config.yaml
arch: "unet"
model: "image super-resolution model"
dataset: "photos of plants, animals and fungi (iNaturalist)"
train_examples: 77898
image_size: 32
crop_scale_min: 1
horizontal_flip: true
translate: 0.06
rotation_deg: 10
color_jitter: 0.2
task: "super_resolution"
loss: "l1"
scale: 2
norm: "layernorm"
activation: "silu"
widths: [96, 192, 288]
blocks_per_level: 2
block: "basic"
attention: false
upsampling: "transposed_conv"
init: "torch_default"
residual_init: "none"
optimizer: "adamw"
lr: 0.0031
beta1: 0.9
beta2: 0.98
eps: 1e-08
ema_decay: 0.999
steps: 15800
batch_size: 64
epochs: 13.0
lr_schedule: "cosine"
final_lr_fraction: 0
warmup_steps: 790
weight_decay: 0.1
Rows from block 7, named by matrix and row number. Rows with one number belong to one channel. Each number is 128 + 24 x the weight over its row's rms, rounded and kept within 0 to 255. All counts start at 0. Numbers have three digits each. After the name is the row's rms in percent of the matrix's.
# convs0: first 3x3 conv (model.decb.0.1.convs.0.weight, 192x192x3x3), inputs 40-49, a 3x3 kernel for each
# convs1: second 3x3 conv (model.decb.0.1.convs.1.weight, 192x192x3x3, transposed), outputs 40-49, a 3x3 kernel for each
convs0.11 099:114135070124126150131168145115102121125121136160123124107125146097160161116141157148137100130123138145116110137132144143133167149107130129065154115185162112122111106114161108151126092160129164133157096106190122137105182100120155133212161138123141132152161127146137130121
convs0.12 100:170097165158153165163082127102142129110140097137166133127153113125150111174106129110116129093152123085138124145114126123141125134141116112179098145145151082133172131115088127135123130121169114155126144140099101139133107146173058162166115082111099113125134105102121113136
convs0.13 099:154136142140169137121062116162141067156116061107107111134118111096111116092128163082124108133112094173182132145120127113120087117117139105126076108076132149145141087098138118110161155157140118130120146158089130147142158120101152159101121165165095143131124161119132153118
convs0.14 100:135146111108152143144081100150143090124143113098111123108080117133117148062138151113123101145124129148122125137126116120151133126096124140150073131168088100150138145115102151154174119138172128114113123093094129131094131120089142105076123138150119130125094115147106148151
convs0.15 094:132077124095090101122048069146152159129131133141141163147117125122115100141143132115087129129113171143122154128145139137103143146138128168141080112158186154155087121137138112134107128108135209166100143162175119125160151145144134143151132137132109130129128114110154119124
convs0.16 097:152139130109170154076173162138140115144171150151154157090127138137099146136140128109103109153129163142113098126145108117133123112158141121136159182109107124065162137185151109091120100051099110109125123120065123100099117159110126132111127136129128163110128125128104081114
convs0.17 088:118111133094111139136057102130147137128138109083097118136130119126136120135130128113132124099111121147124135120130132113092145173118142160108088047139194126159033079123145092120128148124117196149122103134175117150139145130141134101091156114148106136136146121118169128145
convs0.18 099:115145130155116137128135150120124107092125110099126143130137139111121151106094147135135153135128149120128129150145139155140129142108126117135149145116121148117162158112140147095122141149153129129130182153133154132143163141078172151134154165110135130137119127122118117117
convs0.19 090:129186184119189085103175181176117081152094092154129114135144116148124125142132145101147112157153093139136136150167134119125120121127145193103121059078106115183116109129147099120090122183116165095131180152110103133154137149111180162120151152154138152130133133167125128148
convs0.20 097:138154117126147145131043090158166125136109093129104100136107125102132094098158129107093094093088095158167124148117132119091139158117139145103125119108186158122059115070131131095145139149129172140105151127124103120144188156141169114110121148155096094132089130120124154133
convs0.21 095:108128175087142095172149140094116153100135150104096124127139121165118138139122118143155083131155116092073128132139123112180140130115132149128141137144088097117146124151125125143102131099144067085162122115168162148097084082101112109081145120118162150101135141136136143167
convs0.22 109:137127137098116075156150178109101126095121154144137146115108133103133167108074140138169153168140131161085102135134135127131133147126133157161105097147137141138161147145140125151118118103147144110153127140172104141109140130117143152143137129128129138134153116119130151146
convs0.23 101:098081127077094118123159151140127130136130137151154172124122141115107120138127159143142127155144158165114142143152136130156132128122120139131153139185127125153089142162118139121086134128109216159109097115201104114101138066100103136130122140125114138127131128123136131128
convs0.24 096:129089150118088156116157091112150127126152120098140110121133099143122123143119142121097108118144165078091135147173113116167131122092109108158151185146067117103155139138098144094143114136142115141115170104126128114147106117091082144108126129140096151132104130120122092128
convs0.25 090:161162127085137180102132125125145083111134075149142118105113110106144124136114126101107117106111129132146119159148126108162140121113110150145086096142180134090109136108093141127154113085125150146143144113097076113113096094098125164117126142140095127127139139094100110133
convs0.26 102:153137148147146109143151143140126121123125116122134133131139099146135109163141148137090109165120113152129114160136142152135117110137098073176164167115076141112149127148185137121107102158133065124180129131098115108123126137096105191141127132151095132107129141132123108094
convs0.27 097:103101128186131112090152130140102132160120131129138126138179156128124136155160120139127172117145135153156159097134132131089121123163142121083164148119100136118164126136134152135149129181085108115155106151161151139127156129166157106147126131099178125133159130134150131101
convs0.28 097:155116169093171147139179147092102139132123137158128144125143144128128091140140125136114079124145108120158117137130124136163122145143121156083192212115093110078111156140162128126085105092090077099171140131126098126095154124099102180139126144137134158089129167132122117112
convs0.29 095:167125190097127144104047127121164116116144086163159127145113149092101111084098122128147164101112125141166151147129106114132120147122157180134066057094204136144160131097070099128130145111173167125100199160106107131143117125154168140106112141129121112115123134105125127137
convs0.30 088:127115166176109187130122098106127139121131136124149094154131139113163115146152129106136161105136082101185145121128136127123111138140129126100121126085140125111161094077123121133166176161176097134120104128098089152164145110121089138167093111120116122100142138109151126122
convs0.31 097:103117122140138072156159119144154155135136166089091074147162128168135135146158104150155161126133152125121155090111113123111119136149125067146151144143060111132135119106102147089124164174144110125141156135141157123146098135141137101095145106148128117134118130168133133135
convs0.32 095:121115059124091070135092046135144176148141166146140167120145138124109148108117119144137122108104130130133140136137140142144142157176153090118145149101121188129105135110141137090124129154130117146106095142167147150139146177145134090088134138129141123144128113126141151139
convs0.33 092:115132137178147142090125106150155184133123149152156071148166140126160133178147119120157162108128081122147165115135150141149120104126107153129162080100104097150192144076085173155122143255151117105132142139127104099151090077115094096166114116138146121146147126154134145122
convs0.34 094:110119085102145125100070165136141172149157136142121122116136160149126155154106083130108111100123129131111114112112138137160160149110143161102196177154143116116120127157160142132098134102085095116132116084131149092082128142125113072137142131099168126116133139138130131142
convs0.35 098:114072085081191094134085127147119160153148138123095161110129109131113118155124104161095085156115149167084079124127155128104141128130113082152105155174166150142079125144171116159118105056102133137098064095147158120091108147138098113133159101131111127132131126114152122113
convs0.36 090:132193125137142178128139077147145101102119124116116149116124099132141126138148129124100105117097127121126120131140138138138150116126099146142122124135161158097094100110132160097139125156137118154129095123100091114142080113124147114117106122110094104132125123128097125128
convs0.37 097:116107093186079162156193123125110128132114123117111087158138120093144106095099146151178159120123085133171124128119126131137122122152140136126091111125145103126166104114134109105161123136152085098138121141110119128139106099121099167147098114121082103129111154122120144119
convs0.38 090:100156136160157164135158140133116116153150128135165115175149183123116102092132120121137144127121090111149155096114119147132101111146155102136104127158065104150155154150145115138089132059134091079131163150103140157103139141131117123115121151130141130079123148181118119135
convs0.39 102:136114127144137101169131171146102122126096119141115148141100126149165143151123145094103118176155117114103091127121151150139135123108121117172169124132104104156134125175172116151100123113082124171140118107103156134125164148104109190166128127160114137151135140127117122150
convs0.40 093:110118083130087099120120131115140166145143189144119135125112122118137154104102101107144170109116145108104127097142144125090131145146131219140114099174138146162111147164107122159172104083116119117157106118152117115071099123167106083129107133135139151164161106153126148157
convs0.41 098:170123055133108105154102016107135158084137167121128152114113097106125109104098124167113127140085136142098142117144130130132165119138123072173119137162159132102146128123112127109159118125159124129106110131112102123160095117118105107105131095094089113136109098143141142116
convs0.42 092:140087131128084107139128111077108180107144148143171128132151134099139127146110144121121154118120144126122155100149151129114132149168114080174118125151133088157151134189099099151114135099167125097128097174140096132133134141156068160163145083108144151114159095123157104114
convs0.43 092:173147181119110174098089128115137086108126101152151159120107102121130124138144145092121101083129118109158122174149126115131141148115119198101091086103192129131107104039097136134167140174187169152133130129126047111144113101125133147140092145105103121125099116092135121132
convs0.44 096:129114134124048145132174101149134113108120125084122089143104109105131100081122174137117148159146149108121135137153122138131135121122138116171089165139093144091122173135127125120144102106144137087108157123124148151162155122081110193127154144140107141111123158124127127112
convs0.45 198:148150126147142147134151131115104110107095113107099137131126124126117121108107122136146112108112124111118112099069091082071084092073088137137119160156147142152147091082093086100092102084118135145124163165138146146129109112103121112101131104106111087102086073080108097102
convs0.46 081:068072136125147150126131115134124164165143171128154159159154135147122116161146124132122130132135129112121125098138130144122088121164102151123103175117105089160131114135148159131104101180113119132121098137152143116162144128123107131148126112096144139110155135131145134124
convs0.47 099:166171107118103113080100080145129144161119124162119146078089099144124129151134121066092073138145142109117119116154150114131141128111120141164178085162124163146072139177132120192168106093112132153131079113103139130099078139139093094133136140153127158167151137157102128150
convs0.48 095:137146148072157154113169160090146113098140136138120094118122138148139147133139102121142113111113120107132114141114101113135125138110133146101164123108140162090104115111090141141123145144155149137144158115107133117105113120135156089118143114128128113100140153132107124132
convs0.49 101:116105106144084105164103097108121127093123111097087097098119090148144176161124150125127119140151152108107136117146150127145153130103114097145113143162107133115151101110119133124166141148155092159162080128146175160146104140110115123135124113142117134161155120104147138152
convs0.50 099:079050109098183119130143132118111140104129130079058095126126124168130150162119114134133069141141126130069100106140130123128152137100118100107154167156077048133118096142114095134122144091126123146116105086107158149137094124100125111109153071122107142113125106113163110141
convs0.51 084:084127124133101102083152085124100126143103130145151134125151147127111139144140114138143116120119104140134144096138104114100131137173129155049162114090136150184092095163159125134140110175091124105100097161146134158172142182156165093107138116091156141119148117135143145144
convs0.52 095:142115141149141141127075160145119115107104119108117138111094104112156160140115163088108138146136092142140104171144147140147123110104121177129106096098130105137163108110126119175147112170112125127149079100117076114115166101089137171167120137152115140140145131098127150128
convs0.53 097:165129169105120122097097152123158145123144149164167169133137112144133105157146131117112119121153156107127132145128145152144137134126114192138175125145125085150125149156124158124116116148120124131142175152130101080114123088151093127155101142127139132132111112150105107116
convs0.54 093:149187177171101120149175171171154128112116152110125128133113104162162170163149154071108153150145155100112129135129130143159134130106103127161174122136056126118181122119150158116092154195132100156179125132141113101112141117061117167178089152161101122142128149150110125158
convs0.55 094:116123137096109041135095150085127135080123161138150134136104127141112138117117136124125126155127127128089141156152113131158135119119128139190149116088047090150193153157093135160143126170122093092148149138110112120149119115099164131094152098155155169125132111143116141142
convs0.56 091:096145113213147173118147137149138116154122112134123087130151158146165144156120112075112172110142100092144144093113168144140123126111139222129176133078071114086146168103132183092095095102061105121158150095113124127138118160124149126155089142142151092129119139142125154159
convs0.57 098:138141158109158125137161138103107125125098133130097132094137112140145150153139143135132087135162125111114121145142126126159149115117119139082099155137121105101173146104103105163176127141171131134152082115182121132128128103132133144171149139117142137142141137127134153154
convs0.58 099:120140119066176086117114166108107123122110123139102126108129143178125132123102062143153100124153116130093101131100116115139154143115159150097187168118129097129123109162144109164109127083084137132109183082103169136100112138151157070078158112108165129122108125145113128160
convs0.59 095:119185149099135085145083075093148146072115145141137160108120132137094124105134105141115095124076121137089148134152116114123150133139125141121183136103109187116145118124132114131125103138158135117113148162136100130148092149120195066065130119139115134130104093135124108139
convs0.60 096:124086153141091179116108118115147143090151145122151131160124125120140122135104142148132174119119144116121139122134120147138143123146107116165091101157126070129166120148080122126134112139171130144109143140101110131158119090131086163122084084117098122134126111123151125119
convs0.61 095:125108127142118150122163130146110104132115129137123117147118122084149111085082166139165120089130084111154111135136134155147139122137127172116106155128100079127129130125116118075140078143157079068138154119089092153145114065094097190120116129107110112117097138137115146113
convs0.62 092:099107110097152146135173096137083130144100160147108143102110131120144138124149122145154091118145086122149095136125113125151159120152146158057148160157151109165069093117149151136140122166097102118174075107135106171135100111153119138134140120106144139113151129119125131122
convs0.63 094:095135113130167160146100136115143140117148171081116156139105124154116148091160164115110135174122148142091121133150109120125102103105124119177121128108061096106184132133078131158154146151130140128143079101128141118108140103076146106107127117156128154146133119125137133133
convs0.64 103:154131141128202115135107109122158132115137107107123118112151107149120111154127108122104101141130093113129129153126112114165116100116138153131181196053128152082188132110103147107112169157138095139128175113071119112147113151117120126115102120122115126093105131118107111134
convs0.65 096:160120100053139097142125096159130114132133118096085133101103082152120093110165151183117082166131152172112082155156146117123144124136136080143068158177190145113050119151163106125152147124122141131104113090135176147129136140132138143084192138153129142133132138117115117106
convs0.66 094:144109117149098104152111099096102155118098135160140108103112108108152132153124137131119126132133103124143135137148131127134157125133105134150121125137133109141138129112121106172164119176171116129157073137138097149141128129137092163176136097142120152140153125126146132124
convs0.67 099:115167132118141155114154069108128141132134141142141111135162131116121091122145123145151080096112095108134161113145123106099135140143133135073102095145140114126062110127105086140136117118160134103097157154110134152150122152154124078105157115119121133107125115161136114139
convs0.68 099:121168137160088136141126104143157132106124165090133114192136133130129115120162130149131151135105132125124170132133119156159123110117120083157132083106103157113155132101122170077117172208153120136121161136146097102185136095108170104131119136138120101122115144158108155126
convs0.69 094:129098108094155176141097151098120131133134133133149171132116132163148095141157113145109102126150144108145116147114151150152141136115116147106125164172155100160056135170130134166109120064090166149118095088134118120107159103129108118142140114143145120102119128121108108094
convs0.70 202:149150128148141147135152132115104110107094111104097136129124122125115119106106120137145113109113124114119113101072093082072085093075090136135117159154146141151144089082093085100091100084116133143123162164138145145129107112102120112101129104104110087102086074080107095101
convs0.71 100:160126158129123137110145088099110144112135111163188142112155134088122116136129138153136117116133121139148147137120113110164116135152113126160142172117150128101126129140088155156130130141179106079131140165111110136139130108153092156092148107053162140082130129123126123096
convs0.72 088:154129104083169071126088076102116158127128137140122157085143100128135123157127112163092092144121148146073098123134164137098155144147117113141154161171191145124089129193157099161145094092114139111115072111171167129111139147174104095122201107107144135145162103119127132108
convs0.73 103:090146112119144153170145127109097126103128141129132123147112174147141112087133132182137125147143111088118127119103116122171134112131134090151119173150083086111130143131128126127106083125106094086128148105123166180147121130120149143124142099141157107111121139143126129130
convs0.74 099:156158174069119137126196113126112115092128147115141149106105101144135110135131141161126102160151131096077105143145108129163161124134114127162113121160116079105145143135133101117121101151155126114146170131142097142174111120093127186125166141128137162117141124130123094123
convs0.75 100:103092114091072124104106086140147156135135135127142147149115130129107114106135145144108160164111178145121137110153127155102107131131131120153116137144124189142107139158128148161112111143123149130108139145120181132129148122108117131120142154139144158117178152125122117091
convs0.76 091:135110101141111091104070082143149169173157158132143141101122130156099149133143119124114150151131168167131128109155133106103130133153140138128110161135138152121155115155152123154153133154136118143087061100135169124113166198136121067106129130157155169130157116134150136134
convs0.77 107:130116153098104141129091083118118107108130116125134148134108152088099090070127113141147117106108099165176143136102084108134120134144142107119090088084173130141120076124127111116158154110131128114128149173101109148156105117144166138069128122117113122093124134096121144120
convs0.78 090:110116156154158156131173149138122108122122089117144080165160129137143102158142140147104146155146125131124150139136147142129120096135115088140100167137100066099177172108120143124114135122129156124102158143147139104145133112113113176183134132117127108122115122119154135118
convs0.79 201:149150128147141147135152132115103109107094112105097136129123122125115119106106119137145113109113125113119113101071093082072085093075090136135117159155146141151144090082092085099091100084117133143124162164138144145128107111103120112101130104104111088102086073081107096101
convs0.80 094:122087142164085149096148115133136162123120133135135080136127114107161127153100107132120155137162120108133120132130150150155130116132109161198149136157133079117167170114082150170146104118157120111111162097084130097129082103134038146157121124106138137131130134131119136124
convs0.81 092:115120144109170124180138122133111130148140109108121098138135141155129101109125126159141141135143125084105147093139133114115138124133163116101113172112128121127113108147165117092079154143116106107094125115151217188161155157129107135120155121123162137113144131120141121133
convs1.11 105:119133156173157102131163121112137114141143085152126169130178133105134130179129133128124126092137154098138107159134119093114147118109132099117107102150143100169114133158158109118122136095118134129148111132178101129151138114136096091128118142115116150079097164094127119138
convs1.12 111:118144136107134111139161113102133142105172135120133095132163126121145158056101165166112133119141095111127143138135118157118121139122111130113152112147181143093118135129139125116141130096152143131140169093102128116128146154152105098164105065169136109123133155085149171115
convs1.13 102:142087094117090112137137155145142142151137100180086064088117154113122147172128143103142136146129091126138147114144141151104119132137139099142105102128135137137128091069114090133128108152155102092105175116063139142118091105117136152101139150127129107168147130121110099104
convs1.14 109:088095111119162130123155167176127118156128136134089121094092156105130135159102118082136131099088134130109155135131133108106132133149125130158105138103089128145139078115125116082124126123114120108118171111119160137093088082117154116116159117109116131142111178154130077119
convs1.15 094:134148163150132145135124129129159157139098134115139135136084135115107134115097121132139083059125151103141136152132122144153139099123103145135086143172121151148150155136171133134119141136114114184124114157109127099116081104143120117137124145129108169135145136100133141150
convs1.16 105:115151098131146129093121125139062126124113126115223129151122095116163120080112117166141127149125130130158125125140146086137131144104122154117178158085162139127121140151136116120112107122116131151089159110125137140115155145126134139114112096112154107142092137126121150118
convs1.17 095:171134168124101118153147122115155153137083134124120128138067089134115123172127112119148071060117180120132134147113092153128159103138140152147085100152182133108175154143151185103154120150116098149130103187132101108142087104140135138147140122157099149153162126093127082147
convs1.18 104:147165135132138126132161129102060141098094169114138196107179183101131161140090127082154159093132119120124133155129141127067095156098131139133122111091053127144061133154119125116106106130097111102127153133127115111097082107100129108114162145090170145109143121138118147106
convs1.19 094:172153136110125136153108162152135060161114137170121092148155135162145104172054130150158124131109131156104157102137139118131133135123133135147108145144130130121118117122143094129132103116133089113129162129112121113122101095157164122106153135103096141137149137155102086118
convs1.20 108:182121175108100149133148153146191133168114093155101098099116140116124144139125122127130078080123152127182146151112135127113168112128141111166079069183138134151177129142145113129159118117147130134133139148090122143091122122120144154104120137116097153191138118111115155133
convs1.21 099:141110098142176103132107127120161141095163162078076144127129117155161069163144089113126166129100106162110122118124125117114134145144121142162142165085130098111128110119107129099117132148104123110144115124150128125128109089092154118107127142132126117114105166113155087111
convs1.22 112:138136124169161076143156104113117134098173185081122185109185152095133164117067131156145146115140105082110172108137122136117109126118139104150147103079136110179104099141134112140092135125088107139144136128157120103127118137155114072136137113088127120114151197115121114148
convs1.23 107:100130147141154123141116105112107109155163145110137155121126135161133109125107103141114156085164143115122102142136118129139114103128125190097116165084088149123111115133134138121099152150132105121127087129179156127136119082138125093136157140126139145086120136121144102141
convs1.24 100:092131123088138159112143152108094124112132143119122129118139155169114109114112111135121156099144124107097123146130130137116117138107134173109158174091089161087118142126138124090177109136137137174129101129096151117089136105149135122136128113121152119100081127148117177096
convs1.25 090:110143131101088114169179124115090150132141097092129178141151128144123091105122166160093119129131130137153142134152126151127132111110116169139135088079149153134101136147150117119123138119127139133112188112124126139134115141093106122125156122115114094121174128108068143114
convs1.26 115:105108094146105140142136139124093123102157115152123104109174194138105147124107152160123116212150101155131131120140143138100116128100135082116140114135106158139112145108097089158131076127149148127115073178074112143140135163115114149096104129131146127140107137144124133138
convs1.27 104:127122115109125112139084133122170109140092113147128104155141116145147166129172123090118176152165100152136122117126134129142120129123113094117148119107099132144148139132075144160140131122131132075139069164145150146138114143141122169128127162146126131085141116113140130118
convs1.28 102:149116178122132134081117105086145114062136129114162181123175125127126119159131084138098158125107116155167110124153120100129154136099110114125125136120126150169154182172155111112133077119118129080120122154125133127172161135093132128119119149122137132129092122104132133164
convs1.29 102:143151169079135139127138129150122154143092158101111117143083105108140119107113159132135124059109129092135163125135143152126130118146117148133111105131158125111129112099178138121125152130123113104141219089103105101127097069119169106126146111135097140163176166106086131116
convs1.30 088:129131158123113103095164138107164137085094145136112153110160168123086148106145139142078131144127105103111141120130129148152113126124121104129133082162184136123157150121129161139141142142111113116125171152118132138164140134123092119169127160170131153125135095115124148138
convs1.31 101:136099082103137162136089118152162131155167108135099080126089124174113140133159105090142143159113110130098150121109123118123127132148142122154142128105095109087150100072086147140169128132131133132104085150142116136109100115127158170117124098128131099111096128141126120098
convs1.32 104:131162135162127120136112117142107127124098155125157132099126166088171146111124137108149116152170167158158112142078092139121099162142129125082081160145117136128127095129127103137128121143148108106125127118131146157090086124151105185112106135129159117088156089111174166100
convs1.33 096:094138140093119135138136128168196144120130081111098095193177100125159156125108159125076129184120107126120127130130125150135109114119128151149187111121131099091087103098126132158143141122125112119162158116134108141165115097124114133162133133146129115099141121119112121124
convs1.34 101:116154184140130119143112141132114129124104110110149146168120066112140102153145120097095097100104150156152129156114129106111146132149130131133131181103152125100149139203137159112140147107123125140148121145157093123136140111080128130131133116153130121145134117156144141165
convs1.35 101:118089107173119121116126110110145157108158058115171135154121101119146137125102130143142103133134196145146102137122123122114160106129139074134117112145124132134118122140112121156131113099148150179092088140120118135121134171116128133100123107132167122152116150132143111120
convs1.36 089:131126098115080124151169114114134126125139099126124146104145147147126090101129153130092063184145123179156089144122125134134115130114123151148108102129128145144123149132100105136104136137133125149100162144125156144100120136117118170122123141121141097137173091141110133092
convs1.37 102:088115108099101132105155105144128108136160116149127147115126174087077159105140107137144171140125122079101090110149117140122121144126135108113161091117170179132137137120108130147117125145146132156124174130139108108161135174159099111153112140137155151135181120149107117130
convs1.38 087:117149137135142136104083136157083114138088139188163125172123156111123116146127085112159162136101093190106144118126141109134129143139121085144099138121120138141155139154141111108123103115125124036118163124071150142172134154105157123125120114134097159145104134107162106192
convs1.39 109:163134109164139125161150129112143112130167152165115125078126157110069141113108146158163100098117124105097176113141132144115111134121133131160126156154125128132108162158164096110112115134135150174121131102118125075136133165155085080150099105108123118157100128152155152142
convs1.40 097:115134126113127131164138115119122110140125126129169174155101098094139143129152111117145144121144144111119142131122109154134114127125132131099137162082115142135103085129155153102143142079134139119147127130157104109147120130170115100165140101127115123141158152139089111157
convs1.41 103:091111144146129105115135108147094181135138109121120146098127155124095121138139131113089110144140142102112105148118102118133125130118110114101101118136148137139166088116148147152131131133135152178111109166135140104117112158081109130135122126131149098139127148160138136126
convs1.42 098:088141130158175107131130123142072172079130156117161163169181109083140164117108142120125152130131138103094160125130128134143116107133126136068184102138176121109119143099153151127130139115145143117156112115146099102194134167127125068178124076165132147118119131095162120165
convs1.43 098:140115153093100125119165145066113095118088134096120179100139177136123112123104135142072069124155146145130117158146131143131131121093108171113101098128128129132140135111127147136128137132107107134126174138149146138119102076149130102132171183138137111106184105147081095075
convs1.44 104:100121130125150156092156133132122171094136168110082152101112163147056154145121077120158195114118103069094141099165132121130132138107123125117147112130125130154157153146150101125133126127123115139139120134098122096098139136099146113125121142070145167135098127132095143159
convs1.45 018:107108108125122115102093098132151126152142138124129131131143131134162150120144143119141137129169151120145139140123141096086118134123154116114128126142138117131133142108122155121110145111098112109112113119103113116105153139146154140141147136140149160169167157178159162179
convs1.46 080:122154109129137143105107133119146093082082157135178138169139169117150140122085089128141155178120152118106102140120123138140107131116114127110145148151083173126112151126102119136100119121113074138146126153118126163156134123173132146113117135139154141096141077122162140136
convs1.47 105:126150112122099109168109112121161142167133078131146131115070047120139118123167197084144105144113108176143152146129108134162133111131125144103114170121143127116108125132151126113136135110129172154108119106135149133135113104126127129143154144140105116120116126098151110109
convs1.48 096:155130149083123149114166111102132122115167126097133165179158055155143093123133157121107149098079126106163111127123135101132161117132155155168120095139154109119130111127135118126151153116129116138141191109128115162120147096112150133094122117132084109147105163110109148103
convs1.49 107:114130081161126086162147120117146164124172134091074121057116153122091112106155179103132096141105107109096152123124110149120104131123147096139134129086140115130134098094098161135150139157131156171116093134170125110115090109138082123159132135127157100103127139141133138071
convs1.50 105:110094123161164137132141135116133150102146146099102119136118066180106095147133134127126109110111170106068139128127112109137127113139140102136133155138156114102161121098135179153143129138125145205099098154176131092130141132135139116145133084148139105121091160157147103137
convs1.51 083:116177119141127134134067130143134075168084167156155101140154133121152134132135168081170145136148134163135095119097128110150118137142145103066092125142134138118128102092104131128109139124145120096138110114128144156130131103174160143103130124133099163081178113135157109126
convs1.52 097:127115111125097083150210156116142132101143143095094148115167145108105162128090152155099106143130110082128152115152138166110100127115120121145148093109144147161105136139115131127097127112130110135180133143144097118139112111139089097147146141115108118145166134153097109144
convs1.53 097:114113150072136152122101132100137088115128113120131160135147109134140133129111108132089104120140075136125129166137132125119116124113094178129145145106069128121084148148126128116118116084118131121146126146139129128170140090140141121168136109170100112113114141132131095140
convs1.54 096:120172096128167124147165129108134114131162140125090147128165195111070138145120112139127101150111098133122172135145141133100096138117144166199138159129065124134062133161153096076137137140105100124139139137145111119112109103137093095138149121069115130096102115153123148143
convs1.55 106:118121112111136133145115145142079166107146205091111090154101127135131134142140121103151150158100089098088163110123136129128123137134129115106118149112113128148150117121117168151078109110119091152171100120143128097126140108119154110108134120135124085156128157138132104130
convs1.56 095:174139124121113141139093110155147115134105146132124115114122103076146135128143121133091073165136095175179155127121131149114123133125126126173156208128155142071113116149167106131185118128114124094127148131110103145139096175153112162142130132089115120110187063160110169174
convs1.57 104:117141113152164109104143106107181116111171098104085143107159116131127120122162150103094160123117132123129125126153125095122131128124127114124146111116112088150105104126124112110092137135123102118151141089194142133112127081088123094134142153093148127079092154114107136082
convs1.58 111:159107167118124132134105146120132094170148126148112094146109067197135072143137132124136109058126138127126124109112138093128160142167136124144115167129134096113168123165118165136120118106129143129110118103130137098095171123107165139097111105137092114157110148164133120119
convs1.59 098:162129090115107120143107135125114150162125160108139111122128140163153097104139148103152091120140113170153116136098130114133131133118161115132110094111147124143181115103094153134112107124151136138116114128107171139067122106149174156082112134111116112133162153123146135082
convs1.60 101:076145141115161124139162131136101145127121138132094157126131137138063138097113147145109140119150114065052146140136125140126096107133122145134164095125101162107117120088138149131100154155138139146151125133152101077171125142145120086169143088149131126096112142143130136150
convs1.61 100:129099174108136156120164137133115078096143134159112173073160162117089139177111088145085177126140147102106121119147132130091118153126109123113134118148102160142119126124148085126123144124144132101137181136123110082133122142117121105133139117109151126119153146163107131139
convs1.62 095:139118160161103112118149137109170056128124124141135148096154127143134120134170156138084144155129145172128071103130123124137126155125104112102092108146110134175129148125096139142117136118112152112140142123172145135117144120139095126132121146172134138122183128128148091101
convs1.63 105:113072065122151110131149168132107147132102150107124115152084140132184149139128090134138125173135142098094141127116145131129116120125132143157155153121112117109090107113109125092121113134134110154137115103134156156118117133131124134101121142110123104140076118109127100120
convs1.64 113:148109138108117122134121128137143151126154133111115077119150113144166082116116116161079086167120083141165071109128145126128138164127113114110139147113200129086139110126121138129141094136139146154118173115080146140106149138101120148121106124134131120170111113127129183124
convs1.65 102:125108130144114125129147160120131161136158101148119113091093139191122090148091132143167127092108180119099110108126134107127161129134119095128110101134113127151179133156114109162097124132129164169083100158121132132077135134092134160093113136135148148185107159167096096092
convs1.66 098:098154153156124108129155123131138136099161117133134128110164123109090165127159185125090125142108134117093123118148096131136129116109133078068117079171166129150124130120144144142129119118136133162176108128149117100149139123131097076165122138137138136124114142121122142132
convs1.67 102:131140146104124139097108133158172110151107082164140148128149103147099114129111126101141148110121140155114140140116098084161163114119132124105109094150171110122186113105148119110141103132131106122092143153091150136166140124139159153148096131128084166127092130115145108124
convs1.68 103:152135117118133154143109124142135163132119143150099091154097203144128091148149091110117115167137080124126127149103141139142117118139123160167116154145075122129153141134109116151090142152119084135134138139101125159095119100094137171087120171125127131122109103125134150118
convs1.69 099:122115181142119146104142143083118119116106124154179187175123112141119076143121112118100121082104178140118085142133134112125160103139123153130093119178105150138150163203145147130103123096148128112148125118138120150146150125112125128126133116158114147160091109146151101154
convs1.70 011:107115119124114106099093083138148119163146140130120133147147134133155150128150143119144139137161148111140136136119140083056089146130169109113115116135131113127127146111126147112119148113101111111114121114109112121114146137155153144146150143143138155159160150176152158165
convs1.71 109:090109163120133111132130138184097148118155132115133132152188097134187132131133128121100169166119069181156081124123130118130141129143108157093146114114150115117105115069114113132118119161128150075153143106099153137155146137090156113118117138152126124129118143084159113138
convs1.72 089:135119150165116112141139137126162159141157067138137124153155075116146126149145158139141130110128175125170102140110121121106165111141139101102114125166142121146095123150142128120125120090162167147141077148108120124118154141089120133113101108139146152169117180121136130117
convs1.73 114:132095116121139156114099144155129122140097175174103107088072134174121139127142104131142171118101129146083144108111144101117143139138125093168106107158126128100151132131130068118122109140149157097134106100133138128131142163108138154088097113120103123123095131119166135133
convs1.74 105:127170143111163120116123135115116128102115156108106170119128154185107133151104125139135154112105109116043139120146129086127120137104110136142160099123100108148138155153138103091104109118109114148137129159135132091126128106093148108136134118114123142085110129135112111133
convs1.75 104:094128125121132131136148141116137145097113153106134138157100146120148149112100130093177187128110118088130118119127142153142105117129128122118115154118080146143099142103116123099130149110140127128153123120088134128135106086138154120127128147132122160137125147097123114131
convs1.76 093:102165126167136091120113157157129134144092118138175096133118139108150122085106165134158102127130170120115129118100133120153121138133127101095147175112166135098137118147118152123140129123126107166115073141139151138101101109172108153149113128141161162146111115149144130122
convs1.77 115:145099138093099127116121118121115162147118181136133099127074112140127111119182119103136127123115106139149113117121135133137135136145134122115094077129158143169195133100115146151079106146133105102109171119132164133112136119080164132101122133162112114182182129100136095117
convs1.78 092:081134117130152172099149145156128153113146111132080093152150136173092162114116116155112149142133096107115139120156133122128124095112129120136167103138097119126123136114116117156119121148129131141136108125113126128134167146097129111138140140117137147116091116142099147166
convs1.79 012:108115115123115118098088090132151123151146140132121128139155144136162147138147147124143134128173141121139144141119138083060094134124165112106120110131130112117124146117128149123116147115091109103116119114107117122112149145150152147139152141148141158163159154175150167172
convs1.80 103:080140156107146164127187140144188170090179103093079137124155090117118171081126154134087155121128107071111151119166129139137115120122115160121184136113131102122089136119137122136169159129136175149138162080125096082144156124089119091178142117153131139132100144132111149160
convs1.81 096:157154162144154111111110179139125105123088153181109117131123125158127089171099087157168162098093162123074116098104127133133130151147125086143115154174147134079140142163165100099166129135126140119172126142102132109124135148133125140138089125133134186160115099154127134150